Weights of a small image VQ-VAE: encoder widths [64, 112, 192], muon at rate 0.012.
Rows from block 0 of the decoder of a small image VQ-VAE, named by matrix and row number. Each number is 128 + 32 x the weight over its row's rms, rounded and kept within 0 to 255. All counts start at 0.
After each channel's rows are labels from the 100 images, of 14976, where the channel reaches its highest value: "strongest on" is what is common among them. Only what is clearly more common there than usual is listed. The data: microscope photos of single blood and bone marrow cells. In brackets: how many of the 100, against the usual share in percent.
# conv: 3x3 conv (decoder.mid.0.conv.weight, 192x192x3x3, each kernel summed), inputs 0-191

conv.83 [ 88 157 163 111 125 106 114 125  84 125 126 136 121 101 120 112 115 115 125 138 113 140 123 149  98 155  55 113 160  71 141 111 151  60  83   0 122  94 159  95 126 138 153 110 157 125  71 155 139  86 170 137 170 159 141 163 132 107 115 161 112 154 171 148 127  97 130 165 129 162 122 127 126 145 105 112 111 104  95 154  89 131 117  95 132 131 148 151 146 131 180 108 124 158 162  87  53 172 108 130 157 101  82 117 165 242 149 148 138 128 109  80 112 132 153 130 102 147 126 163  93 140 128 128 125 184 116 135 107 123  50 141 128 111 151 101 148 127 174  91 198  90 151 115 235 128  83 106 124 117 125 164 133 158  95 164  97 126 124 118 129 152 119 146 147 101 131  65 160 153 128 121 125 140 103 158 113  79 136  93  68  96 136  90 149 143 146 170 150 123 121  84]
strongest on: cell type: segmented neutrophil (41 vs 20)

conv.147 [102 101 162 128 151 126 140 126 159 140 101 147 171 150 168 121 182 150  69 144 102 161 131  87  24  67 147 159 142 140 142 103 123  97 135 250  89 167 135 165 119 133 178 121 136 120  24 129 148 102 101 169  82  77 113 159 124 108 119  57 147 102 139 130  92 136 188 108  77 142 150  96 146  87 156 162 121 124 119 131 135 152 137 135 133 132 151 148 112 114  65 121 142 142 133 141 128 108 151 135  14 116  93 141 144  95 141 109 180 114 115 109 181 114 187  96 132 136 118 107 148 109 114 126 120 139 121 163 149  58 101  91 117 145 148 146 164 107 113 132  93 147 128  60 102 107 157 122 146 122 151 109  85 139 124  99 158 118 176 152 115 108 103 143 145 174  99 221 107 109 162  99 139 134 139 138 157 166 126 150 144 185 162 153 118  94 149 155 125 110 148  77]
strongest on: cell type: lymphocyte (36 vs 15.3)

conv.144 [148 127 147 126 126 122 134 214 164 121 138 148 100 137 164 139 105 124  98 145 101 137 123 120  72 136  95 109 143 132  81  90 140  85 149  31 170 101 148 136 114 125 129 115 197 115 113 140 126 102 129  87 136 145 111 145 150 112 117 149 116 140 116 120 101 124 160 177 130 167 138 116 152 101 109 121 135 121  95 141  94 125 128  80 109 119 144  99 118 132 145 124 128 146  93 129 143 142 141 177  89 215  63 128  81 227 119 133 134  69  67 125 126 165 115 131 140 122  99 135 126 134 153 146  88 133 115 189 109  52  90 112 144 141  82 101 133 153 111 146 151 111  89 120 255 163 134 125  92 120 133 113 110 137  89 165 116 181 158 109 115 137 153 136 156 133 129   0 166 149 113 143 111  89 113 154 169 105 141 127 181 129 116  92 124 121 125  99 116 129 113  99]
strongest on: cell type: erythroblast (33 vs 14.3)

conv.156 [124  69 161 140 136 158 117  47 131 135 129  87 127 139  99 130 155 142  85 144 128 165 111 134 130 146 123 145 147 122 184  99 161 128 124 255 131 131 155 157 128  91 164 154 137 135 114 148 102 139 141 177 141 113 118 140 144 166 138  87 119 101 166 114 158 139 178 108 108 150 178 126  88  99 147 103 169 128 135 154 132 139 101 160 180 177 127 118 113 142 163 135 131 118 154 157 165 124  97 129  98 138 136 154 151   0 161 104 165 146 104 134 170 130 132 129 146 135 104 134 163 171 113 114 134 167 120 104 107  48 106  95 103 119 169 120 154 114 124  79  74 134 151 119  21 135 133 136 189 122 119 131 116  72 110 102 118  87 102 109 182 140 111 138 134 172 131 124 165 126 126  82 124 104 157 153 152 122  93 118 125 143 138 159  69 142 127 186 107 130 163 133]
strongest on: cell type: segmented neutrophil (45 vs 20)

conv.51 [110 165 139 142 152 126 106 220  52 129 122 123 115 108 106 125  98 137 116 112 151 121 132 122 210 196 111 140 162 133 145 152 109 144  98  20  82 117 137 108 101 178 125 167 106 135 170 123 149 135  67 134 146 119 111  69 129 178 140 169 126 189 130 135 133 138 124  58 110 105 132 156  92 161 164 116 128 140 163 101 135  96 130 151 133 125 133 168 117 132 191 114 123 138 191 128 143 131 134 128 199  17 195  87 169 201 130 123  93 146 153 160  93 103 130 128 114 126 123 149 121 146 127 121 140 122 126 100 113 170 184 118 112 114 175 122 140 106 129 117 159 136 145 150 255 103 112 122 159 126 132 137 123 127 156 115  90 115 144  98 148 166 144 140 105  72 143 137 142 109 168 139 114 183 107 133  40 138 161 139  94 124 122  76 118 128 111 157 111 143 133 159]
strongest on: smear: peripheral blood (51 vs 16.2); cell type: myeloblast (33 vs 1.9)

conv.7 [151 105 152 133 137 144 124   5 142 116  90 126 138 133 155 139 170 135 131 176 116 163 113 175 116 165  95 157 135 138 200 131 156  97 160  69 127 107 189 107 106 156 154  83 145 130 153 118 103 125 103 164  97 103 110 141 145 179 125  87 135  87 131 100 188 143 170 132 101 146  86  89  84 121 132 127 154 131 125 127  99 134 102 162 165 124 154 152 129 149 169 140 137 143 157 119 172 142 121 143  55 127  73  68 181 138 136 109 145 107  92 140 195 147 138 131 142 131 154 149 134 117 142 119 103 110 132 126 113  78 114 127 155 164 145 119 184 140 135  40 116 101 132 104   0  92  95 146 159 120 130 147 127  85 150 120 124  69 137 136 140 112 105 124 133 125 125  70  93 133 120 117 112  38 144 170 186 130 106 141 148 134 140 130  71 129 112 178 133 119 194  80]
strongest on: cell type: promyelocyte (26 vs 6.4)

conv.150 [144  84 117 159 147 148 130 113 162 173 140 101 113 106 127 136 124 137  69  89 125 171 146 158 130  67 165 131 115 156 108 139 166  90 110  70  93  97 107 136 151 142 149 120 144 108  39 186 110 109 123 152 159 176  99 131 141 126 138 161 109 133 123 140 150  95 144  92 105 163 179 190  69 139 121 122  82 109 150 115 101 138 115 141 146 118 120 135 112 141 155 100 119 121 124 143 111  86 138 160  58  85  33 139 156 159 121 154 174 111 116 150 144 188  95 109 112 130 141 128 166 172  96 111 129  73 171 125 115 111 121 196  58 143  79 108 124 118 103 140 103 140 124  81  27 143 116 145 145  91 108  96 124 118 100 122 182 146  86 150 134 126 158 175 160  84  73 202 105  89 139 100 115 104 233 165 147 162 145 147 107  73 130 138 146 177 115  94 125  91 164 112]
strongest on: smear: peripheral blood (87 vs 16.2)

conv.162 [125  58 135 162 118 142 154 107 144 119 132 122 105 134 151 126 178 134 109 151 109 159 125 115 127 140 104 138  97 166 165 131 143 111  81 115 134 124 171 104 150 172 165 101 116 183 146 127  91 142 139 191 102 121 126 138 156 159 114 115 125  79 134 120 189 138 146 137  97 174 101 146 137 122 140 139 154  94 137 120 149 154  98 101 179 100 130 162 115 167  58 125 128 123 140 152 220  93 121 106  63  67  91 114 123 178 143 141 167 127 193 156 208 136 170 131 136 164 171 149 173 109  97 132 102 147  96 142 112  84 158 132  77 179 154 115 150 184 127  81 119 113 116 101 121  89 122 171 195 159 130 151 107 107 162  95 170 116  65 135 126  92  85 143 103 148 116 120  82 177 105 103 103  48 207 180 172 147  86 133 169 108 128 158 106 190 142 179 121 113 190  77]
strongest on: smear: peripheral blood (37 vs 16.2)

conv.59 [145 128 127 133 112 125  99 255 135 167 117  90 179 120 130 120 116 134 106  83 114 155 145 145  56  91 122 153 118 161 106 148 154 153 180 129 152 127 161 129 129 148 119 180 178 102  78 133 121 168 122 131 120 102 166 103 138 105 128 149 139 139 129 148  62 167  78 110 119 133 121 162 193 126  98 128 153 145 123 147 133 127 126 152 128 141 108  61 119  93 121 155  96 109 137 115 162 134 111 154 158 148 152 132 126 124 116  92 134 123 177 120  89 101  94 133 134 118  83 182 104 139 145 131 134 151 110 153 162 176 132 156 134  89 118 154 116 121 102 129 143 141 144 143 255 159 147  87  99 126 105  94  93 133 109 140 113 138 243 101 169 116 125 115 115 171 136 132 169 118 135 125 148 132  74 174 167 145 130 114  89 160 154 121 128  92 108 114 119 187 176 157]
strongest on: cell type: lymphocyte (50 vs 15.3)

conv.172 [121  94 134 123 118 129 148 213 162 102 115 124 161 143  85 145 113 103 148 112 142  93 150 143  28  71 178 100 101 111 169 142 108 178 133 161 144 109 134 143 120 103 124 102  48 152   0 138 119 139  96 139 123 114 128 130 138 148 119 136 123  91 141 124 186 134  86 109 129  91 126 169  86 131 141 124  93 114 128 157 152 156 117 150 132 142 111 206 123 117  98 145 134 116 118  63 215 124 135  87 141  36 127 104 108  94 123 131 133 175 163 109 116 103 157 125 140 150 154  47 154 134 131 133 170 101 143  78 130 143 157 142  63  97 176 155  88 104 154 100  99 178 153 160 111 124 158 137 153 121 124 147 177 102 142  98 160 122  60 142 145 129 121 126 114 156 129 195  92 106 143 142 133 143 162  90  61 163 124 129 135 117 118 146  84 184 138 143 129 105 125 165]
strongest on: cell type: lymphocyte (53 vs 15.3)

conv.12 [145 240  84  97 141  94 137 207 100  75 112 158  71 162 126 140 127 126 205 144 136 115  90  81  95 115 146 112 125  91 108 134 115  94  75 222  95 109 160 130 132 122 125 127 133 138  68 127 118 124 104 117  99 104 124 106 145 174 118 125 108 107 126 109 114 162 155 104 184 103 113 178  28  90 136 118 146 119 121  79 108 114 102 146 140 138 139 194 122 151 233 131 142 141 169  66 101 130 137 146 163  52  88 118 160  80 115 117 115 121 108 102 144 123 167 131 156 143 124 157 151 129 141 135 139 121 135  80 103 122 143 123 144 108 155  59 144 141 103 105 120 123 138 139 176 102  90 119 121 110 151 133 144 120 128 146  97 127 114 133 122 143 160 141 118 122 116 218  95 162 124 152 115 116 126 100  51 154 129 137  88 113 118 133 212  53 131 189 130 118 138 110]
strongest on: cell type: lymphocyte (64 vs 15.3)

conv.68 [132 137 159 122 122 103 124 203 128 103 104 121 128 142 154 131 124 116 129 160 136 113 114 145  91 202 141 113  93 115 191 131 142 128 158  81 147 116 155 117  85 115 109  85 120 126 131 167 136 140  96 119 117 170 139 138 138 154 125 129 116 134 136 101 160 116 102 154 112  85  74 129  76 133 104 115 135 123 113 122 125 112 153  95 122 116 125 236 146 130 217 140 129 140 112 139 125 140 101 128 196  46 166 145 136 165 136 145 105 115 109 137 119 118 158 128 143 144 161 137 101 138 138 141 157 128 126  85 108 113 122  90 171 118 129 125 126 105 152  95 118 122 130 172 255 137 102 144  98 148 122 167 160 122 158 135  93 104  60 145 121 144 148 119 111 110 101  15 115 143 103 138 134 135 143 124  95  96 156 138 138  78 120 122 160 119 135  79 163 110 121 196]
strongest on: cell type: lymphocyte (64 vs 15.3)

conv.29 [ 91 127 129 153 141 124 113  22 110  93  97 105  90 153 141 106 174 141  64 155 117 138  97  95 170 175  96 130 121 126 143 122 120 105 136 194 147 205 145 170 135 114 159  74 135 140 176 138 118  98 182 123 125 131  56 163 127 136 107 106 120  85 151  86 143 102 182 100 115 129 121 114 129 137 136 127 146 125 133  97  97 140 189 125 101 143 139 116 119 173 193 131 143 154 108 169  87 109  95 144  40 167 102 137 120  94 151 120 198 147 126 105 206 130 152 108 168 195 155 108 152 106  83  88 134 140 133 140 132  79  67  97 125 127 115 174 169  96 144 103 132 132 135 141  49 118 110 164 157 165 147 146 144 128 133 115 157 137  79 160 122 117 123 129 121 175 127  31 117 116 100  98 131 104 104 137 124 137  50 155 163 145 150 156 125 170 125 175 120  74 127  63]
strongest on: cell type: erythroblast (41 vs 14.3)

conv.60 [ 99 143 109 146 142 124 108 124 159 161 151 110 110 104 132 113 142 156 154  92 137 155 153 130 223 154 182 148 130  93 143 163  99 147 119  55 111 176  98 127 174 128 154 120 129  90 160 122 112 124 119 141 133  66 162 161 113 130 114 128 133 134 100 131 142 149 124  89 131 128 165 145 166 178 125 147 126  95 162   6 165 127 138 104 123  90 125 125  76 129  94 116 140 125 130 139  88 114 115 128 140  67 116 151 180   7 128 149 175 159 193 126 158 149 124 122 130 138 127 121 155  68 128 115 145 101 153  66 164 185 152 196  20 136 136 168 148 127 142 137 133 144 136 133  57 120 108 144 129 172 128 128 144 103 162 120 126 125  87 168 101 139 149 149 116 109 170 208 124  72 140 114 133 132 160 122  99 154 140 121  36 193 153 139 129 170 129 101 142 126 131 148]
strongest on: cell type: lymphocyte (46 vs 15.3); smear: peripheral blood (38 vs 16.2)

conv.159 [127 121 152 113 131 129 131 150 148  52 145 171  99 144 110 125 135 128 138 175 104 133 132 119  25 126  64 111  98 105 123  82 133 122 122 147 153  93 186 119 150 107 145 134 106 148  51  96 109 133 182 100 115 145 107 131 131 109 105 114 135  88 144 124 121 184 139 128 127 140 147 143 103  87 137 115 148 134  95 119 131 169 132 117 157 161 143 100 100 147 157 124 162 129 129 150  99 137 125 116   0 173  38 108 107  98 135 123 144 129 124  82 169 164 112 127 148 142 104  97 188 134 121 123 101 126 111 165 120  70 111 164 213 143 136 111 143 160 157  88 132 142 125 111  85 113 117 132 140 158 113 144 150 116  96 102 140 140 119 119 102 136  81 126 151 193 165 195 108 160 111 133 111  47 103 133 190 145  35 146 122 164 126 157 114 152 174 194 100 126 166  75]
strongest on: cell type: artefact (26 vs 9.8)

conv.120 [141 119 146 151 132 154 120 127 205 146 121 100  87 131 119 100 132 140 135 103 110 156 134 110 180 110 255 137 106 124 108 121 144 133 128 134 149 125 114 139 174 134 132 135 190  78 121 163 112 136 149 148 134 119 114 141 118 115 106  81 130 105 128 137 143 124 123 111 141 175 134 212 113 105 140 113 171 115 131  60 109 143 113 131 134 129 132 119  92 151 149 124 123 100 132  93 201  92 110 130 128  77 100 176 172   0 172 120 219 147 119 102 171 172  80 119 122 116 130 117 130 109 149 100  99  90 169 120 143 159 122 173  53 116 101 174 148 133  92 136  42 124 125 144 113 162 126 119 148 160 104 113 156 109 109 134 140 107  54 155  95  76 157 157 113 177 137 162 125  92  92  98 126 109 186 118 129 137 106 123  58 189 123 151 131 142 144 142 127  85 172 147]
strongest on: smear: peripheral blood (79 vs 16.2)

conv.117 [104 110  90 165 128 166 157 101  88 117 155 126 118 118 108 113 140 108 141 150 140 116 115  81 140 150  72 116 127 138 177 109 114 135  30  30 122 160 176 144 170 134 126 128  76 193 144 140 134 148 182 169 144 129 123 121 155 161 164 136 120 126 174 131 168 115 114  99 115 117 124 102 118 141 194 111 133 126 155  75 161 131 191 177 163 127  96 156 172 141  88 146 128  92 116 175 114 112 127  97  67  86 193 102 126 115 145 124 120 159 151 136 150 121 175 127 124 139 170 128 148 132 101 145 132 171 125  82 135  79 164 126  88 125 167 121 124 130 114 121  90 125 142 127  62 142  98 161 184 172  95 135 166 139 185 103 133  86  62 115 153 217 105  95  82 140 163 255  89 175  93 124 114 161 100 110 105 125 101 127 109 150 113 128  98 171 164 149 115 115 150 115]
strongest on: cell type: segmented neutrophil (42 vs 20)

conv.187 [149 105 210 114 119 116 152  18  50 116 165 120 140  90 132 160 125 117  75 128 118 182 159 152 194 212 142 136 125  97  85 112 174 122 107  90 171 149 102 112 112  86 139 108 137 148 161  99  79 127 182 129 180 156 147 151 157  97 116 111 100 105 112 125 142 155  89 145  88 159 164 152 120 108  98 141 121  78 103 171 152 178  74 121 137 149 120 154  81 141 165 136 122 105 135 127 166 152 145 121 169  86  36 106  91 213 100 147 185 145 183  66 126 175  90 154 142 102  90  97 173 119 116 139 122 139 117 102 124 152 107 127 161 141 122  89 109 133 137  99 168 144 125  78 127 136 111 115 121 159 105 107 119  98  60 127 164 129  92 131 107 105 149 153 132 104 145  59 122 121 142 112 119  82 180 130 120 123  56 109 154 133 134 144 130 134 193 102 116 133 157 101]
strongest on: cell type: promyelocyte (25 vs 6.4)

conv.124 [128 150 146  95 147 106 143 117 161 147 161 114  84 172  98 150 118 117  90 106 151  91 113  69  94  69 183 100 103 114  95  98 104 166 158 255 118 108 130 147 109  94 103 148 111 136  72 185 116 114 120  97 119 182 105  83 124 135 121 164 119 138 106 112 102 139 144 139 165 113 125 164 103 106  99 120 110 122 175 110  93 123 173 130  92 158 116 102 118 109 142 110 128 144 111 103 168 124 127 131 174 122 150 139  68  83 120 120 118 133 138 142  75 150 131 116 147  98 108  99 125 166 127 134 134 121 137 122  92 143 116  74 160  74 116 113 102 100 131 190 113 169 101 192 147 170 165 138  99 107 144 128 151 118  89 129 105 197  70 150 124 131 177 134 145 161 129 136 137 119 107 122 137 165 140  99  92 116 109 125 124 123 120 120 197 121 136 130 156 127  67 223]
strongest on: cell type: lymphocyte (41 vs 15.3)

conv.1 [152 158 119 139 136  83 149 126 203 150 119 132 102 125 138 138 107 140 114  84 113 146 134  93 106 121 163 109  80 130  75 137 114  95 138 255 142 148 156 144 185 129 138  96 168 137 111 139 115 115 171 143 108 133 110 146 140 124  94 127 111  74  92 138 118 142 143 101 128 138 129 108 153 118 145 126 111  84 109  10 126 147 152 117 139 130 135  74  79 129  62 114 134 119 125 135 133  90 118 136  31 145  32 159 144  95 136 132 177 114 139  61 179 126 151  83 136 135 107 109 170  85 142 130 118  95 118  86 160  53 110 159 118 115 127 116 115 150 113 136 146 149  96 137 193 167 121 132 121 148 127  94 112 109 115 120 148 151  75 162 124  88 168 200 120 158 156 123  86 104 129 113 129  66 187 150 150 150  66 131 136 105 130 123 191 147 112 120 138 105 132 126]
strongest on: cell type: erythroblast (35 vs 14.3)

conv.188 [168 169 127  96 100 112 146 245 145 127 114 133 137 141 134 146 113  89 169 164 153 117 107 133  62  67 201 158 136 143  99 163 168 125 146 187 144 151 135 122 152 125  90 144 115 115 102 125 153 140 110 118 113 116 145 100 135 139 148 113 139 155 132 117 117 140  97 131 108  80 133 111 133 102 123 122 141 177 147 134 157 131 139 163 120 152 119 139 144  92 143 165 118  73 115  86 149 123 150 132 182 112 176  97 150 142 132  76 107 137 126 135  88  73 147 136 150  99 121 134 107 144 143 149 165  98 135  72 137 150 133 114 131  67 116  82 112 110 106 141 136 116 143 110 255 140 130 109  77 122 141 128 125 133 136 121  96 106 186  87 122 103 175  92 147 130 135 148 126 122 141 169 155 133  95 115 100 109 163 118 102 156 122  98 146  74 156 122 113 171 150 158]
strongest on: smear: peripheral blood (62 vs 16.2)

conv.16 [131  44 155 143 132 156 129  38 157 145 123  94 158  95 180 130 141 149  81 136  88 151 133 137 255 255  73 159 133 156 103 126 143 152 141  46 134 156 117 144 138 126 154  97 153 162 255  95 139 140 131 172 129 126 127 140 150 127 127  87 145  97 129 135 161 120 143 122  80 163 126 109 150 157 143 120 130 113 104 134 119 143 167 136 110 124 111  97 132 128 119 132 118 133 112 180 169 152 135 150  49 179  85 111 109 127  94 128 170 112 123 128 151 168 109 132 143 131 132 118 114 128 130 133  77 143 123 138 135 105 102 118 115 192 138 160 145 137 123 114 160 126  89 104  90  98 150 128 134 118 112 137 119 102  99 131 124  91 151 128 133 103 113 114 123 148 131  29 138 130 136 122 119 104 135 137 209 152 100 134 184 147 139 120  74 148 134 133 101 126 144  80]
strongest on: cell type: erythroblast (45 vs 14.3)

conv.126 [119 104 137 134 136 140 128 139 143 131 142 142 126 100 116 103 134 147 134 102 107 164 143 167 148  84 156 138 105 172 172 140 118 123  54 255  73 125 156  96 155 170 140 172 118  76 104 151 128 128 152 146 114  95 119 155 107 141 135 131 152 166 123 156  98 154 152 132 113 161 139 182 164 147 110 140 122 148 165  95 139 136  87 115 136 115 136 120  97 129 123 106 139 138 147 110 118 136 115 133 110 112 101 145 153  65 112 132 131 134 171 177 162 165  93 122  98 130 161 200 190 124 100 100 103 103 139 166 108 133 166 211  93 163 129 190 143 132 148 128 138 145 150 121 215  70 103 128 144 122 119 146 120 127 169 119 142 114 176 134  94  69  82 150 153 129 156 250 127 109 150 122 113 127 130 154 121 215 124 134  76 214 128 150 114 149 118 160  95 117 167 125]
strongest on: cell type: blast (25 vs 6.1)

conv.75 [131 155 177 138 156 106  85  60 114 131 148  85  86 145 164 133 147 165 129 145 101 161 141 117 255 202  90 180 156 149  84 130 132 107 128  10  90 163  83 142 155 146 155 142 186 141 226 121 140 127  99 132 135 123 104 153 113 119 127 108 136 144 115 109 108 131 158  99 115 174 177 162 123 130 107 115 157 140 124 121 108 103 101  97 104 124 147 100 123 157 161 106 122 160 153 170  99 130 148 171 116  75  84 137 163 187 114 111 169 100 106 131 154 165  71 126 144 151  99 164 127 118 114  82  85 120 123 146  91 121  69 103 143 144  89 144 185 108 103 131 188 122 117 102 164  81 125  99 141 119 167 137 112 133 100 125 112 142 168 121  98 104 139 150 155  79 113  41 152 142  82  94 154  93 123 162 150 154 129 140 114 154 115 130 154 130 137 169 119 136 122  43]
strongest on: cell type: segmented neutrophil (47 vs 20)