config.toml
image_size = 48
crop_scale_min = 0.7
horizontal_flip = true
encoder_norm = "batchnorm"
encoder_activation = "relu"
encoder_avg_pool_shortcut = true
decoder_activation = "silu"
decoder_widths = [48, 48, 96, 192]
decoder_upsampling = "nearest_conv"
codebook_size = 512
init = "trunc_normal_002"
momentum = 0.95
orthogonalizer = "newton_schulz_5"
batch_size = 64
warmup_steps = 3320
Rows from block 6 of the encoder of a small image VQ-VAE, named by matrix and row number. Rows with one number belong to one channel. Each number is 50 + 15 x the weight over its row's rms, rounded and kept within 0 to 99. All counts start at 0. After the name is the row's rms in percent of the matrix's.
Before each channel's rows are labels from the 100 images, of 14976, where the channel reaches its highest value: "strongest on" is what is common among them; "patch colour" is the nearest of a few named colours to the mean colour under the peak. Only what is clearly more common there than usual is listed. The data: microscope photos of single blood and bone marrow cells.
# convs0: first 3x3 conv (encoder.blocks.6.convs.0.weight, 112x112x3x3, each kernel summed), inputs 76-111
# convs1: second 3x3 conv (encoder.blocks.6.convs.1.weight, 112x112x3x3, transposed, each kernel summed), outputs 76-111

strongest on: smear: peripheral blood
patch colour: white
convs0.30 097:57 32 26 37 35 22 62 09 37 42 59 48 55 53 57 42 45 47 58 54 48 32 48 63 18 36 41 44 50 38 43 42 49 56 58 59
convs1.30 087:59 39 38 45 54 53 68 89 49 39 25 34 64 37 52 68 48 45 37 79 59 69 53 43 43 58 76 38 44 58 69 53 57 41 62 53

strongest on: smear: peripheral blood
patch colour: purple
convs0.104 101:78 61 62 21 50 69 50 69 53 29 25 33 30 39 56 59 62 68 40 26 55 58 10 61 53 46 55 50 43 54 45 41 65 42 34 44
convs1.104 098:32 40 35 60 63 19 33 40 51 28 41 76 62 49 27 53 62 36 39 65 47 26 74 63 46 41 52 26 49 38 42 38 50 27 57 47

strongest on: smear: peripheral blood
patch colour: blue
convs0.7 086:25 45 29 64 51 50 48 57 55 43 30 33 38 65 29 50 77 47 62 42 45 53 52 39 53 71 30 32 63 40 19 21 40 36 56 52
convs1.7 107:42 52 55 15 36 70 36 63 55 47 78 22 61 66 58 53 46 66 40 52 67 61 56 67 64 60 45 70 60 45 26 64 35 54 49 50

strongest on: smear: peripheral blood
patch colour: pink
convs0.81 118:53 71 39 66 42 47 38 34 68 57 52 51 49 45 64 66 36 59 56 43 29 30 37 51 33 60 65 63 56 38 34 40 60 64 42 38
convs1.81 111:59 39 65 34 34 68 29 76 29 51 62 40 47 53 36 44 54 56 46 58 58 73 33 66 61 38 46 40 49 38 52 62 40 46 57 18

strongest on: smear: peripheral blood
patch colour: pink
convs0.90 109:53 28 33 58 57 28 35 27 61 69 57 46 75 32 39 50 18 44 54 59 42 50 31 46 31 56 60 40 41 64 41 42 69 40 46 38
convs1.90 102:55 70 58 26 69 23 78 39 24 38 40 63 32 51 53 59 68 44 58 52 39 75 69 56 29 57 54 47 47 28 69 58 53 61 52 53

strongest on: cell type: segmented neutrophil
patch colour: blue; black
convs0.78 075:27 71 44 62 66 43 37 76 59 60 59 50 52 62 75 58 33 47 49 67 50 29 59 45 47 67 57 44 09 81 60 51 48 74 44 22
convs1.78 084:56 10 47 30 53 30 39 26 50 46 57 62 41 27 19 43 37 69 32 22 68 15 35 59 26 56 43 41 78 40 44 41 64 57 54 79

strongest on: cell type: segmented neutrophil
patch colour: purple; blue
convs0.66 097:46 75 50 79 47 47 68 39 59 29 45 64 38 45 47 45 53 53 65 48 52 53 41 38 41 51 49 33 32 70 68 72 33 49 57 26
convs1.66 092:50 42 40 38 62 53 46 38 57 57 32 76 43 57 43 70 62 61 25 44 39 59 64 51 49 35 39 31 67 22 46 37 78 18 55 42

strongest on: cell type: segmented neutrophil
patch colour: purple
convs0.8 093:76 21 44 50 55 61 50 57 48 54 37 58 51 57 33 37 41 53 30 51 48 41 64 42 52 29 63 65 52 14 54 26 39 25 52 42
convs1.8 091:39 56 51 40 30 39 16 41 47 28 39 29 61 43 61 89 41 35 59 59 62 52 42 52 75 51 47 38 49 77 22 12 55 61 27 42

strongest on: cell type: segmented neutrophil
patch colour: black; blue
convs0.53 094:25 59 47 36 47 52 33 32 49 32 48 40 59 46 42 55 64 56 51 50 46 40 33 32 32 63 30 51 31 69 49 63 63 67 59 51
convs1.53 090:32 41 24 59 44 32 73 68 53 64 44 41 30 74 44 59 35 37 57 45 32 50 47 64 59 30 61 40 64 43 41 30 38 34 11 40

strongest on: cell type: segmented neutrophil
patch colour: purple; blue
convs0.72 098:42 57 24 32 26 73 58 49 57 66 57 59 40 35 48 60 45 54 40 63 58 56 58 51 38 73 59 34 51 50 59 00 66 50 59 49
convs1.72 091:69 52 81 58 74 15 39 71 48 43 55 55 51 51 49 31 40 67 57 48 43 28 45 56 42 50 68 26 56 43 59 68 42 07 55 40

strongest on: cell type: segmented neutrophil
patch colour: purple
convs0.33 105:20 36 36 69 88 54 45 46 53 55 40 62 69 52 64 60 64 33 63 35 33 35 26 31 63 57 33 53 44 41 34 68 32 58 49 45
convs1.33 103:68 67 50 67 30 18 62 39 65 60 51 48 41 57 47 37 34 71 45 46 60 41 58 97 50 53 54 37 56 49 67 27 49 54 39 73

strongest on: cell type: segmented neutrophil
patch colour: purple
convs0.50 098:55 58 07 45 70 39 67 57 31 52 40 23 51 42 25 41 39 49 50 26 50 42 43 29 80 29 59 50 46 43 47 45 26 54 20 51
convs1.50 095:82 47 69 57 06 37 28 64 43 59 51 64 38 31 55 47 70 80 47 68 78 46 22 47 45 72 54 60 49 56 70 64 55 45 55 41

strongest on: cell type: segmented neutrophil
patch colour: purple
convs0.56 102:62 11 67 74 50 63 49 27 52 30 42 47 40 64 33 63 64 41 56 50 39 35 42 36 38 57 44 71 54 61 47 58 36 21 57 31
convs1.56 094:53 92 53 55 39 45 38 60 61 67 56 62 66 49 40 54 48 43 62 41 67 44 66 51 61 68 57 40 49 12 46 48 52 80 48 44

strongest on: cell type: segmented neutrophil
patch colour: blue
convs0.83 113:44 91 27 45 33 19 45 91 50 59 58 55 37 52 55 52 60 30 49 46 37 59 35 45 51 55 60 57 36 53 52 70 54 69 71 51
convs1.83 107:39 14 60 22 63 56 53 26 47 62 58 43 49 78 55 45 33 53 54 54 52 65 35 43 22 43 20 37 51 67 41 40 35 74 31 65

strongest on: cell type: erythroblast
patch colour: black; blue
convs0.3 111:48 45 31 52 44 77 46 38 64 37 60 38 39 42 35 57 67 38 37 36 66 44 53 43 26 29 60 61 43 33 44 59 57 61 27 65
convs1.3 104:60 63 69 34 38 56 50 54 28 47 60 48 53 61 61 57 44 76 51 53 50 62 62 73 67 80 52 51 48 67 65 44 21 49 53 16